python train.py --model="encoder-decoder audio transcriber" --dataset="short read English sentences (LibriTTS-R)" --train_examples=26041 --gain_aug_db=6 --noise_aug=0.01 --n_mels=64 --hop_length=160 --input="mfcc" --spec_augment=true --win_length=400 --tokenizer="char" --vocab_size=32 --encoder_arch="jasper" --encoder_norm="batchnorm" --encoder_activation="gelu" --encoder_depths=[4, 7, 4] --encoder_kernel_size=5 --encoder_stem="single" --encoder_widths=[128, 160, 192] --fusion="prefix" --decoder_width=256 --decoder_layers=7 --decoder_norm="layernorm" --decoder_norm_position="pre" --decoder_activation="gelu" --decoder_mlp_ratio=3 --decoder_head_dim=64 --decoder_fused_qkv=false --decoder_bias="all" --decoder_qk_norm=false --decoder_parallel_block=false --decoder_dropout=0.1 --decoder_inner_norm=false --decoder_positions="sincos" --decoder_prefix_bidirectional=true --decoder_connector="mlp" --decoder_tie_embeddings=false --init="xavier_uniform" --residual_init="zero_last" --optimizer="muon" --muon_scale="original" --learning_rate=0.035 --momentum=0.9 --nesterov=true --orthogonalizer="newton_schulz_5" --adamw_lr_other_params=0.0018 --adaptive_grad_clip=0.1 --cautious_weight_decay=true --max_steps=7100 --batch_size=128 --epochs=34.9 --lr_schedule="cosine" --final_lr_fraction=0.1 --warmup_steps=350 --weight_decay=0.03 --adamw_weight_decay_other_params=0.01
Rows from block 2 of the audio encoder of a small encoder-decoder audio transcriber, named by matrix and row number. Rows with one number belong to one channel. Each number is 128 + 32 x the weight over its row's rms, rounded and kept within 0 to 255. All counts start at 0. Numbers have three digits each. After the name is the row's rms in percent of the matrix's.
After each channel's rows are labels from the 100 clips, of 14976, where the channel reaches its highest value: "top examples" is what is common among them. Only what is clearly more common there than usual is listed. The data: short read English sentences (LibriTTS-R). In brackets: how many of the 100.
# convs0: first width-5 conv (encoder.blocks.2.convs.0.weight, 128x128x5, each kernel summed), inputs 0-127
# convs1: second width-5 conv (encoder.blocks.2.convs.1.weight, 128x128x5, transposed, each kernel summed), outputs 0-127

convs0.120 091:164169087092092080116102114130134122146107067109129105045137097161144092113190096140065039118172134097098101129187101111086141121182135105130140115094102184119158073146115213176084086167104120106106097160084126110122163092110118092184114143141111091138179108121109150094163134165122071155136096101141146156144141091122187123095120097163125133122119096164123184135111112119122173153111
convs1.120 088:112105146120149165145095091127133074159045117133146117172071151098096181139064103087152068142117095118124144103171170092187119169090156116151139154170147099151128140123168088180151127059099179153124172153129144116128185132203160050128123142084143093127148191127136102146082151132122071155121146161143144160149091147109106141066146175116145085123166111170155161132098090132124136102135
top examples: voice: male (100)

convs0.10 096:117135081172138156058138106136116078123131178099127160072160133111055075152117130129135156120159156146160105094166081113120116093105128099169135062130135105120084072124115119122122133112125097114113111172158127130084123150153158095167126077118169123140107117086102049106168107186110093111119114075009152090110138100080131123123157127090126102087092118107087109122102132128086216163125
convs1.10 095:127100234077113105111139122129134175049070101131134194114110114151120148109145164095164142171150133095147125091131118164062108147143154091158103113133172192153136152213145140167171154149130140124172101161060129146133104086134085185121133160150153127138133064128145091124154139116095077143108119089063139145081115124073086110126153129122156124096155148109123131133115107149128060187123
top examples: voice: female (85)

convs0.45 121:123133124075132172143074083099157178061170128077134171210160138115092080145143119144152120090177082109162121177091099135143118103143125070139146014099144145116103153186104111101097127112119144084168163135127137097117123122126123162148048114114140164089152122107108181110127106116130120099105109109164145066088136109122105139143082159119108112078128089130112103137153098162141189107058
convs1.45 113:140102119121144120102092084146125113049092107040079143170162139124132146099119118176109168133124165110153130123160130120161108083157083112106158046121119173117130084095193121159130120142121097124207130103114116163120110128208197207155166186121129091151170152113146120136126155102125147116118140155158121017157137124155149120100153133144124160136139130133105128120060109122169101179117
top examples: voice: female (98)

convs0.24 088:098124156157054168045131124130131121137138081124099088099165154069194147111166107129123086112132157099075190133124151097096094119120105141079163166106129145136107120114102121088117163075124077167177184107111078086125084134104116083095166157091060116147205114115142126142099072105060124171129114161148117094131083138141177135094102105143125066118101100151127139161151141081150119142119
convs1.24 099:109118102135109067085118116120175130151057179124138125170143123092123124118109196084089105122125146160099133199135118120105114164129061101147062116109173174129163143111142121146162110052144159093147096159116113148101088201101151155106141142130148095167094164085138146072160165119162074109115228170112064178135119120188153141100118111139160160124135094153102139096122140152149150137093
top examples: voice: male (89)

convs0.106 102:104098095097105173142175177145117113109143149218099181133103108104219144184113118153096127157140069147117139116186112207184138164086152115088113157101132116083127144141086083105075152180169139093126099122129108048109129149123068126095168179166144124140176144134105107103090116103132177115125115149184099096142167097133102122142065092119138107126145082087116118125145141150129152114149
convs1.106 095:152154159135152166159141179129093135143117077093111139113151149107091180113138119131140131183125156083096173162160080082163134177134138125146128101123146119124151134108094116115079088110137107094088141131162192064198148171142167115143076160047096109098079112111150082230149161125153139084144077132176121076102131149104117130107135137088148072174156136164094144101173119188132096145120
top examples: voice: female (86)

convs0.62 098:089104139144091093102098082123161114105146065161112052073129151091168132110134139158127115095106129087100143058081123154191135140137135136060147115101105104123121055113135109097129120047175132103189080125113109135074126156063147092134115108142116097152112102140096096090093100128111127129134083177118098149139149124187177096182151090087176136144089089092140126150138115163066081104134
convs1.62 088:137172061100197134036124183138112199115180103120120136139117127060129135097151128179115136140101141099059078143135173110156151187150114168098096091138075087098086125157121106156122144139120065143078130107136103140129125111123129111136132142099173180085141153122054172157136135126140088140141101106190126166176142096141097164152134098162147166173107084161130138191110146153137086132130
top examples: voice: male (96)

convs0.92 095:198086093102123100149151115108132098173088124125095145027123107151179146118128098102107038105102104096106134097109151131095111096109111110137147160053116174119155049146065084130117126094097133084175187111106138151156140095137130081096146126124066152142112095200105124102107143113123043131152087135171135148111095088108124194120115092131113186138139135159123157131120135112107105126129
convs1.92 103:185143168141130122163126132113096144193072066156096181120132151091100134129150164126113143214118106160101139160133093142199147137098093144129089136167160126063128157118122135057085119132120206157105118135079112136113195134138097083048151079100131175133179156086135134128131164122124120061124117157168142153155113123129121075139133154134124190170143167161131099143125178096152134155167
top examples: voice: male (94)

convs0.55 089:079157126109128051103102116149152177110095132145100090184060135097140138135141163140092145123127163124138139104106162062116085106174111125139155136026132096054150079126132138095106096108106115097096131121097132117151141096129191150168141192140084141128090115159146102165140102169099106114132102036064104096112107072139095117126151095103159094133105137158125114201181118128095131098145
convs1.55 095:088184124182118209161115135196131127149135128103145138162139093115108109066124113127087107091155102121123161152137121076188119113162118106143143141137169138083116121124075077098193100133183148166134111100158121121111119172139067123146153080166090135156122132088193112105161103117164188210126124137114113089119163115151118143129107125078167105125092112105085083079177042101102115111155
top examples: voice: female (84)

convs0.48 105:080132074052162073149097172117121109164081109107150131065140146143098044116089130132139135165054092156158147132088122103145148121198130149102093125141182099143141093137116123151142106120119094139161097150124128107113157146096102098202145113158124108070132121116121179202130075119110127094106151155099102136143143103092069109097152195143127098171061086148121097128123131128144082066095
convs1.48 089:136119154118118094123097160105097119132114140188099124113126154134175112112136116147105161133106167114078154097043099150142102099083120091152216123110168083111070156039149153187150125086119130115122144127184123124154146102147141118116122147152187142140128112115069119160174132125085166101113104135164143050121190113062128117116155060133129109136151138172133123089171176140096095215129
top examples: voice: female (99)

convs0.0 103:130143135162164100128158137126145148140138112079119085131091109140125196124154144162116110179110124181126095165190144061123097137145126120152179083116065127107128126109149141178104074157160101112193108180159113111114112093186162153095129149127109121071119139125137098090158122119082078106127120124072084096145155057101152136193132119096072072087160122096107072183101147096134178157070
convs1.0 098:125112129164113155154144130119139124123106139149117140081101070079129037110116094091097132160095110150190109181132100083132112140109085164124159107128080121124163135178091116167143065113148130149127151129167186136173124077061115140136118079121148149114127082131143130212171173168112150146155158135131157134133128113175091096163144136132138165048103118225195135132153106151153097147074
top examples: voice: female (89); the word "was" (28)

convs0.23 099:113127137136134068056139159160111125127096099130101115126126139135125179124123128196095137121120157145152065082101130069130085095033138142120142149042157128158165117111085138085096199129109158069103100110115148121086138109125131100104179108151068136116117163159101151149139190168094094142144103110111130091191140122080112142163169068129123142168147099154163130125143187191138138182131
convs1.23 089:155094151069150182153144121164099117122133136113145139105063137106091105186156182083118217104148088108090103111076162144162116123168091132154149160114092099154106162126120106113140133143110164139117107132166095116124152141089199102119140083093156149113225120109068115188122099097111065107165094164180089169144188127178090131122103156136107136145152107176127139091160098159100093113106
top examples: voice: male (75); the word "was" (30)

convs0.21 100:150091131085127139104099135144129139131131074122165111139089123175085109119160144134138145158097103116132124097172141019072109150177131148081082114114105148146164150153110151165108095167088096162126076161108120130118139073108149127107135064168067109103127152151098116105124106069077126106098160105063145133165189105014096140096153109100162137188074159155104128135131165155143138124120
convs1.21 098:107064109097133108184143183135147119153131107117133131079138116125158140094127148143154117128047160132100104102095115110131070162095163111120149113103121132068074103122148129174108027101140120074104122115185183139097104097118129184175122137140134116097132103166096116095109124139077142080093074100116146126124134117098108125093146143147148113134225129183238158104133075130156149133136
top examples: voice: female (99)

convs0.66 123:173107162143146091093152054133106148138129152171103072104120107099126121142090087103104127111139086096088116138088100150113129102156188094091130145122085107117099060109064141119133065116143175132141101110196120137146096135160066096198146112124124141168132135167083126089102164138131119168123096137104118058087118104146127128081095144143097088111157122086149157169078013109128086129127
convs1.66 104:115138121162133120137103136096143133090135084092120128182094189114126100112068137076206089042076095078192096118067122088149118081127153118167142181130108134152108124120187095128126130118136099044105157154213162134126087125142130174179167134115078098134109129118155148089151147077133174143148141096172139106136092090104133091117137153147128123105182132114085134161146093097171131152126
top examples: voice: female (97)

convs0.89 069:163099073101101106071139190125174070168146105151158132139132117144138176137178150105160085155087118133106084070087167117107105126144102050132138114085166142120149129152102120124108105161104133102113112093166159096136176146140139137131113179131133117141094079122133117140139146100129117104137128126104156165161181090091153088164110128011099083124212101152176098062085183094132131115102
convs1.89 122:110127150092136153103138125178147052123138179138124107140137146146144075096128140171099126117147135148109122155112152176149140122098135114126096143146108138194165146095106111146131160142135110195160179162122148123104102147105134160095123114113109063147094193091126187076155069107150107205120048142117222135124086134152153108143072169055104124119166161131073117131130077097180081104121
top examples: the word "it" (31)

convs0.20 099:114142080088150077126064116111171104174133119164129122035132177144124098098156139098094096158067086136090107096119115123098153151158101115119123157123091149138126160072112144139132155094103112104144074076120124077156121090156125107172140127136115177127153094188147115102102121094107090125084125177133149102070112163110142129123118121113135100160040080095191185152108180096118074062093
convs1.20 109:141179136122133109166155131126155144052180144157123050057114097132141200133147089110096156139053113131097146119140151097157167126114138089114103117114206173143157088065138092139179106140150177157137079191095134188126103109124160170106120099126128197153138101121110120167129122166144052154156095164085157178080148153120118098115153134137133106111115112115177164120109103126120120113073
top examples: voice: male (96)

convs0.82 103:037103157126105151119130126148127112152144129133110053124141127076147118155085119025129097103126159163137182134087080144131163127125111120143135089123194154007080106141111129182107091154117079158091109137080098128185143105113141117153158104134170117160121107105123109104091155153114138126127128140123133118184088111147109120114092058196086118135120106076190123157103104111130126149089
convs1.82 093:028071146152156114147146168144110178126165104116155112131161187087117115087108180086139126152075159115116093119109068113143097147165126136137151154171186118067115147194101158157116172131165108113133119146085132152193111128085137105106149111129114148076150160093150125136119085125139118053180183086139119188125149197117120074125147111123193123139126126171095142114114086145153075135130
top examples: voice: female (83)