{
  "decoder_parallel_block": false,
  "momentum": 0.9,
  "batch_size": 128
}
Rows from block 6 of the audio encoder of a small encoder-decoder audio transcriber, named by matrix and row number. Rows with one number belong to one channel. Each number is 500 + 25 x the weight over its row's rms, rounded and kept within 0 to 999. All counts start at 0. Numbers have three digits each.
After each channel's rows are labels from the 100 clips, of 14976, where the channel reaches its highest value: "strongest on" is what is common among them. Only what is clearly more common there than usual is listed. The data: short read English sentences (LibriTTS-R). In brackets: how many of the 100.
# convs0: first width-5 conv (encoder.blocks.6.convs.0.weight, 160x160x5, each kernel summed), inputs 54-107
# convs1: second width-5 conv (encoder.blocks.6.convs.1.weight, 160x160x5, transposed, each kernel summed), outputs 54-107

convs0.131:510501501496474506509512570517520472527528487433487479531518492503474483489472485498497495510511506512486435465474540491462504466450500469495480539513526530484474
convs1.131:479527459522518478511509500453507494527499500448492543470518471492486470500490501448501529506499502538478508498499517509493451465472499521474508482503525513549537
strongest on: voice: female (86); the word "a" (29)

convs0.34:467458502528544489483504502448483448486516494488522526516490485508459513503483500511497529477521476502503472496489496497500486496533502504567516505483515500517478
convs1.34:505517471515481489470507516489520468470524532484522472515458506422465486471506508506486499526530521532527491484515490521516517486529469513477520493470502556505521
strongest on: voice: male (84)

convs0.152:453505474500507491481479481482520496474535504476465492476493494509524485500474548518500495503513480494501465486551510484438507546472506522493474443458469459524503
convs1.152:521477544500486472484556515520492528493470502518508461524471469473496514522483513515499485521522543487470518485491491529518506472529507503499499491473484486503538
strongest on: the word "any" (26)

convs0.24:481476510508509520486498492491442484522509468509501541496470509478477458496486463491503513503478488477469475504499539514466489500440520465540516486451500487508538
convs1.24:519453493509492494533488547517531482533505517525490528510494490522492510443494529538494535482503526532493517480496499505495497497550505538495491513461498485490518
strongest on: voice: male (76)

convs0.103:430470485519480493539488451503521465502486511506466446436480499486487506495495507496498470507494520487507511474523481528515498514511490471523491490495515465473483
convs1.103:478508539469535456509491533499542479484504490534461498487504483517486502503483520521471450468460484512506482511499506501533500454510514524481499511484473492491509
strongest on: the word "i" (54); the word "my" (32)

convs0.16:552505526493500488524476501452530476480474487508483479494491503472483476507491502477482492485477490482511478490538521477475509461525467500460482502472486471502479
convs1.16:479521537523504513501493489498453502530510504490551477473481480464485513492478503509482438497504521511474490484469506489511451479498488542506486522465521487483488
strongest on: the word "was" (27)

convs0.91:520521499499513541451539501483487428521493501468528490512500508497500480481515463460520477480465486468491493513512493520568472489514513486543532489547486512496469
convs1.91:510499504476498482510515515499481498521513475465532428552435461524547521504488542521577451497547510460475515484480503489494484497492516505483492517492503512524506
strongest on: the word "not" (41)

convs0.158:441482474549471507519475480514463492473560473487490498506488509497454486473500542487506513487459495484514480479511468494485481521481485500510502481486469473482506
convs1.158:472498429553478565474518503454470498486492478507533526529519491480467504485495479478540488513510498534503545523501505530478486531499544523493511511479507486503510
strongest on: the word "the" (58)

convs0.102:459511447487502531528540542484498482500474469512479536466520505526527557512512493455517487525448520472480489474500508492471485496474521504474499520525495514480483
convs1.102:472499484519502477491470555491500465520505476483461499513486524502512478549527475494493480457533568482477476496490492496466502525526512513498466483502492518480526
strongest on: voice: male (77)

convs0.146:474460505536496546467517456509520476458477498499502438491488503473472490514489510501515489574506463503513527500477471469508496519454484497521516477508472475502497
convs1.146:539508507487492510477472500535510522507500496487486492491514478512498516527513492507500476502503521481476491461487538456524507476484504521545488520469471515489496
strongest on: voice: female (89)

convs0.109:572466496503512506487453521491501474500522499508475472547506498480479473474474517450482483510498523479544521486507438515483515494469518495457491482494488516499511
convs1.109:504503536475518489523520499491471488459464513486506516474524509490485483537516505512505530504514544497439476509484481497483514506505520473517527478518492553511478
strongest on: the word "was" (26); the word "is" (25)

convs0.22:462506501515512509513470531455533508513489499522464507504436489474504516501485514492507517468483482470495450487492499510545490481534461452467488504502502521531479
convs1.22:485486445489495476516440493467458522491516516500482474544493530505498463508498520558500517533506516487486490474477485462577496523544486487535527507493474491525498
strongest on: voice: male (73); the word "i" (42)

convs0.69:485510483549510494506529490530466480559482476517512519490455482509470518484462498495485503455478509512526462514521505512506513496478434454514524508478468486497514
convs1.69:480530457529464449494503510506477524492472485511530537480462517472484537477483505526503512471501487491547508539520467495482530448527445492468491479501546524492530
strongest on: the word "you" (55)

convs0.95:470507478535525501527497491496486460501495525509486465508426516508492479492497521484480452480474457494517474518497497495514523487497460474511471500559504486488508
convs1.95:477523508505499535486520552544490515478519494461462482485492491468481436513470487485532519493516500506500547482509536498500501498493463497524499498471525558477518
strongest on: text has "you" (33)

convs0.74:551467449555482490508489473463480471487493505477460512473525504501499519537502512486499499489504493464485504470523458489497530526539471477485501435533532481503497
convs1.74:443501502505460460519543552530524500507500533479492500489494492453490505460554519463426480478489517477518513493470503452538493506499472520519516489496508522487514
strongest on: the word "was" (31)

convs0.33:507470517505490474534486480526481520470539504461496508509473521498462516513537499491521472506505526516517504480493527530449488513502494509515506465464564484534524
convs1.33:476428489500463496505519471507517481439481476468464476482494507500526487499509535494497546518477505515458498521481467497486556484508523479494489456517449497537539
strongest on: the word "was" (64); the word "the" (55)

convs0.125:493551518521524513543540478492498450469534487461456493527519487511484509501489522438508476469488469467510491495490489507503466446496469495451496509506512498492505
convs1.125:484489519521503491494507516485462516442463512506490498504549497535539513482491486553559517539501477525480482502516505511500494467512529499441499495511480520473505
strongest on: voice: female (90)

convs0.92:546484502500551485470484510481492474534483492476519461510475509480512543445475517468515478521508493479493467471509471508525479521506480458515519471474487491462503
convs1.92:506490520489480520476477507450501464526501517497498475496464483506512499480529495458484459518485524513487487455481507460516500472494457521485474523474464531557530
strongest on: the word "was" (44)

convs0.156:511523479484479499476459500491490508466499488453480496467510483487495542495530477521500509489502514512507482481490506493464521509494557506482490472408500543528480
convs1.156:469534514522479533522508532482501489475494494457540535472533463494519492514492462488521524466480474482510474513494514496530543491499492513510488525470478466486494
strongest on: the word "it" (37); the word "is" (30)

convs0.110:508492525480485517489520485485510515503514505503460522506509486542523512497518457511549480450479501497510513518504477517478469513527443492477445513508539501481485
convs1.110:523513480488508511545508497507507488504506535472505476529488495491503491526483446474524493494510498463478491480504522474492460510527497483512531518535521554481561
strongest on: the word "was" (26)

convs0.157:510470516479500469479489509520491495490509511452467490511437489490469486527502513488495487478532481526515501512514509535482509542502515488527511502499531497514504
convs1.157:490543481505480472460532510478457479488492472464506498516463529512471492512493518526519478460465495512510486485533508461474485514471494484497457493471520477539538
strongest on: the word "was" (44)

convs0.114:530541528499500504496504572499483499478521459458562473482464462513449525489533479518517528517516484491444506513468462465465474523496503481472515505492488456498512
convs1.114:497526511535469453476535508496487499514483515515516525486494518540449513515503514523464540451520472489500431485527536493482485501476479517507515508514478526518437
strongest on: the word "should" (53)

convs0.77:437495511493498461495500507512523528441513476492486527469491553526542463500507482474495529473483506492479525506499526490488479458525526525549490481539510465487499
convs1.77:526515471548483486476484535518509468483481499508528522504494500497477471527512487488470516526516476473468502504475490504489512502555507506461528500501512549540452
strongest on: voice: male (82)

convs0.72:487495444501493494488481473513509471503541534506515513529483493482532509512481519475480477506520488476490460487473516473488481488475503456502515573478492504509455
convs1.72:510513500483509483596491496490490542506520487497531561494480496515501478496523487540526495489487497475522491463519513480510475493488510516552503513500496502471509
strongest on: voice: male (98)

convs0.82:549460517508467515510504459492471494488482496503486569473487531476503503492517484509513519512485480469523519502491476482470475503454511531506489505461494480487477
convs1.82:454499532520474456429519507471449476560481507514460472439509497506462513483514512475533522514528505513470534507517508512506513461517525493515527516476475536459535
strongest on: the word "have" (27)

convs0.108:446462505480513494506512480503554542469473491501488475494491504462527532496487441502501486518506484498485469485499542520488489470529490504487490484479484477478491
convs1.108:518489499511526509491502495491473508462483501523563493487536480513517502511515512514450497509467496514525495440545477495467496524478529517506480454489477448457524
strongest on: the word "i" (76)

convs0.9:486483519509492512481480487498471499549513494552502472442519462482468499486477501449485527512514495514487483510509514487478493492488476490571502492494443475511531
convs1.9:462522507525492487516496538529517500516495436491529531523521528452519501469483532522496518463517521520524516511524482534529496518495455490439511491522500501487527
strongest on: the word "you" (81)

convs0.97:496468485471490501484509472524478504522509496504482486558526497493477474529502522507476490490466469492530481507525493506490459525522510506529472448472509480437508
convs1.97:473498480500488519496533517483482510479493554468462509516520493514498466524530536492464524504500499517528473469503516524479474533528507522494481460518530459514503
strongest on: the word "was" (45)

convs0.62:487517479464460478532473471486524459466487497493480504485463516516469493475499471523500487506513485479468525502456500480496519459474511520489486509485530516514517
convs1.62:472516466524459486467449495459512474504483475517512514480529568528476494445506534532504517533493477474456482507535456503508529510526517498524552506507460520525518
strongest on: the word "of" (33)

convs0.89:496512537489524483533514470504458496533505483473506478473508488515493476488514509489521499477481513516518494527502504539524488470480511500513500458502520450517484
convs1.89:523498521510483491489479505533469506487483509508503485457512459491469502506484517481459514523522521476461444487486511472521503539498510513500487494497535511507493
strongest on: voice: male (76)

convs0.141:549493427468495516499509542450494506543479479503486470517502473480511514514465505470535485501520454481514461488495549505497505508515500493525532470478481469516485
convs1.141:483512483521500510535515469485487494487524482496471528459451541475451473504495546488486474480512464474509495510517481521535510494507512474490495518507479498476464
strongest on: the word "the" (57); the word "of" (25)

convs0.138:495487481490528473499469443450528496498511519501499521509465509500452489490491480475501496509479511436516486460498490478454511491481493497471516473522554513529466
convs1.138:502515527479461519515512517508525510493489422507573498548480491505465470522523528539495471498493500471494455516506499513506538486490489475477474544529506437519482
strongest on: the word "was" (30)

convs0.129:432473473505479496517468483485512504486492542489439464490531517475474504492499519494496517449472546499516499532545483492508529491501492447473485541528478510474497
convs1.129:475505502437471512504480510495481505481540481540508466504474497462441435486513515545514508498529505510488539488481506491490492491539529553467524502529504491523515
strongest on: voice: male (73)

convs0.29:492443512490507499510502488493501484479473513486450515533471509472477547453480491520517497541494487519479454466516502504514499478500511440476476505472498517516456
convs1.29:487489522522501500514514535460495490532497512480549507496510509504493512527512493443540509497458513513504493472544505493539486543450455491552474484507496480510516
strongest on: voice: male (87)

convs0.84:483437480459486511480455501478512508443490470487491487525502510506476506517455500558534457505492495460465522471469481536534497529518526464516511453476526482475467
convs1.84:494471452518486547520455540509486478497567492496469521499535525497484519480525509455476513465476481550528518513487485468497529467504487526531507508514511480510516
strongest on: voice: female (88)

convs0.15:485487508491454523479496522474520506547483493484515485548539498485459523463481509548488416458507547480490463498526512480483491494475488476531493511495512488478497
convs1.15:508525531521515514507510505480455474546464464517503463499505464453493509563494509455504525540520473495497516471503491502494509512549489502509495476471484498505469
strongest on: voice: female (92)