Rows from block 8 of the audio encoder, named by matrix and row number. Rows with one number belong to one channel. Each number is 128 + 24 x the weight over the matrix's rms, rounded and kept within 0 to 255. All counts start at 0.
# convs0: first width-5 conv (encoder.blocks.8.convs.0.weight, 160x160x5), inputs 72-89, a 5 kernel for each
# convs1: second width-5 conv (encoder.blocks.8.convs.1.weight, 160x160x5, transposed), outputs 72-89, a 5 kernel for each
convs0.127 [ 97 136 158 175 159 186 123 134 113 174 136 125 138 136 129 104 103 205 165 115 138  87 116 123 125 137 136 153  70  70 145 106 141 120  90 110 103 142  89 108 108 137 133 145 157 126 108 102 113 122 138  88 108 113 151 107 155 120 146 104  90 123 129 135 119 151 137 149 121 135  98 121 146 131 125 137 131 132 101 123 132  99  73 114 123 113 141  93 108 108]
convs1.127 [109 124 103 122 113 170 126 158 157 140 121 133 124 119 138 161 168  76 126 109 149 141 128  70  60 170 160 100  98 126 122 142 152 148 146 139  85 124 116 103 124 122 108 112 108 120  97  90 128 142 128 136  83 132 150 136 129 130 126 109 117 105 123 100 104 114 113 157 111 179 133 128 132 158 129 116 209 118 162 111 136 121 124 138 113 134 155 160 136 135]
convs0.128 [137 141 117  82 151 153 107  97 133 157 113 133 141 104 134 131 153 123 107 105 110 101 110 151 144 112 135  95 120 146 136 131 219  90 140 130 139 122 117 137 143  85 142 179 161 142 127 150 143 151  93 126  77 119  91 139 160 177 113 107 132 163 106 146 136 122  94 121 132 119 118 141 106  94 149 146 131 118 101 119 122 136 120 117 111  96 113 151 109 122]
convs1.128 [119 152  79 130 167 166 157 119 133 134 124 129 105 158 131 101 128 108 108 135 125 125 108 157 119 134 123 146 119 126 125  90 126 114  86 124  86 158 131 149 131  96 111 150 175 119 110 113 138 130 166 178 154 120 155 123  85 124  98 122 129 201 117 144 178 121 180  84 122 114 145 150 148 124 114 160 139 129 126 136 126 135  96 102 111 111 138 163 148 155]
convs0.129 [129 115 132 125 183 108 154 117 164 131 135 149 137 133 137 125 118 149 144 118 169 129  92 111 116 101  84 129 184 140 125 191 126 110  61 107 140  64  57 114 102 119 141  99 111 125 168 131 145 149 150 113 100 122  98  79 145 177  92 116 131 140 114 128 173 174 126 144 118 120 136 130 120 134 136 109 122 122 118 123 106 100 112 144 151 104  98 193 118  64]
convs1.129 [107 114 103 132 106 125 118 156 145 162 151 146 138 144 185 166 144 150 134 123 199 141  94 100  96 172 146 101 125 112 137 123 114  91 105 128 110 137 127 110 165 118 154 178 125 144 134 133 100 146 134 164 136 141  94 100 119 103  98 127  94 104 131 103  74 101 184 146 125 123  93 113 164 128 128 106 128 150 111 139  82 148 175 192 179 144 147 145 172  63]
convs0.130 [ 79 100 121 132  82 177 115 167 177  64  99 126 138 123 137 161 140 158 138 118 116 119 135 164 155 140 145 115 152 157 179 106 121 151 118 111 174 120 130 138 128 135 153 109 111 141 118 135 143 137 185 136 143 123 149 135 112 130 117  96 129 130 114 168 123 103  88 123 114  87 127 163 128 134 127 139 121 121 121 127 161 130 133 140 117  89 111 169 126 110]
convs1.130 [107 117 102 113  89 100 148 137 146 103 113 140 100 115 141 144 152 194 129 186 137 101 139 119 104 102 115 145 128 113 113 132 125 130 156 129 127 155 164 109 129 103 132  84 122 131 152 109 123 151 132 121 171 116 164 124 106  96  96 144 128 175 175 120 123  88 133 133 159 149 106 101 136 126 129 137 123 121 168 136 155 138 106 125 112  64  87 143 190 122]
convs0.131 [110 168 132 125 131 140 119  86 140 155 104 126 128 132 104 163 144 113  95 125 101 143 110 145  96 103 121 103 151 125 107 135  62 124 133 141 118 140 121 128 120 142 100 146 141 135 196  94 118 125 153 130 128 122 146 111 148  89 125 144 157 130  89 132 164 122  97 129 124 111 130 121 146 157 134 118 126 111 122 153 126 126 132 108  96 150 114 110 139  92]
convs1.131 [137 110 105 124 109 118  80 129 139 129 126 115 112 121 111 137 175 153 165 177 137 112 124 138 171 119 190 100 113 121 167  82  95 118  98 148  33 164 110 130 126 147 134 138 175 180  99 126 143 121 165 135  95 158 105 127  72  47 125 156  95 153 157 183 127 142 108 112 107 118 164 123 150 118 118 126 135 122 121 123 106 110 128 104 109  89 148 132 111 105]
convs0.132 [120 150 121 133 196 116 100 117  90 108 113 132 121 129 128 159 141 122 119 134 133 141 148 131 149 106 153 126 103  81  77  95  97  89  46 157  94  92 116 123 130 122 120 113  96 147 149 139 143 114 135 120 104 105 125 142 134 124 136 117 114  92 134 133 161 106 136 109 115 115 111 106 119  93 115 126 114 120 114 121 115 106 103 132 149 146 130 123 135 159]
convs1.132 [125  85  82 125 126 137 115 143 159 129 156 111 130 153 142 104 146 102 114 105  90  98 130 113 138  97 124 136 151 119 155 142 145 113 135 113 153 128 147 124 134 153 190 170 155 106 107 114 124 156 143 122 115 151 127 125 127 151 104 105 118 151 125 127 135  95 133 103 111  96 164 143 122  79  83 123 124 142 133  88 115 107 153 186 188 125 112 140 162 171]
convs0.133 [116 131 129 120  89 145 104 144  99 126 125 133 115 140 137 107 120 104 107  89 124 117 120 125  87 108 142 136 114 125 129 159 151 168 106 111 128 103 136 114 198 153 112 154 150 138 153 163 137 111 105 118 168 124 125 128 161 146 148 121 139 158 159 146 138  84 134 113 112 166 116 130 128 143 141 136 126 118 103  91 107 124 104 127 122 145 115  99 125  84]
convs1.133 [111 143 139  94 105 117 139 122 119 130 143 119 131 130 159 163 141 138 116 127 132 163 151 123 134 131 110 118 131 105 106 104  98 141 105  91 138 121 135 128 138 109 117 131 160 119 110 137 130 161 129 136 131 145 123  98 142 148 123 141 113  93 121 148 145 117  94 137 137 108 107  94 127 116 130 111 142 139 131 104 146 120 108 130 153 143 126 153 128 126]
convs0.134 [130  73 105  99 104 154 143 148 132 119 132 128 104 121 127 116  82  97 114 113 120 104 110 154 115 145 157 133 138 160 108 136  99 124 123 133 151 158 158 167 152 129 134 143 142 154 113  96 156 113 155 171 147 104 114 152 116  85 128 142 104 105 123 118 119 100 134 120 131 144  94 102 135 104  94 122 118 110 125 119 175 127  92 187 106 120 137 121 147 153]
convs1.134 [141  98  92  65 103 122  95  98 122 134 133 106 128  69 123 104 119 155 147 149 122 139 124 123  67 128  97 106 116 163 126 113  93 129 166 162 114  91 173 105 100  78 135 120 120 106 117 152  96 100 126 119 103 127 110 103 160 128 129 141 150 101  83 122 157  72 110 108 102 105  92 113 119  95 139 157 100 111 164 118 137  76 127 156 130 141 141 123  94 133]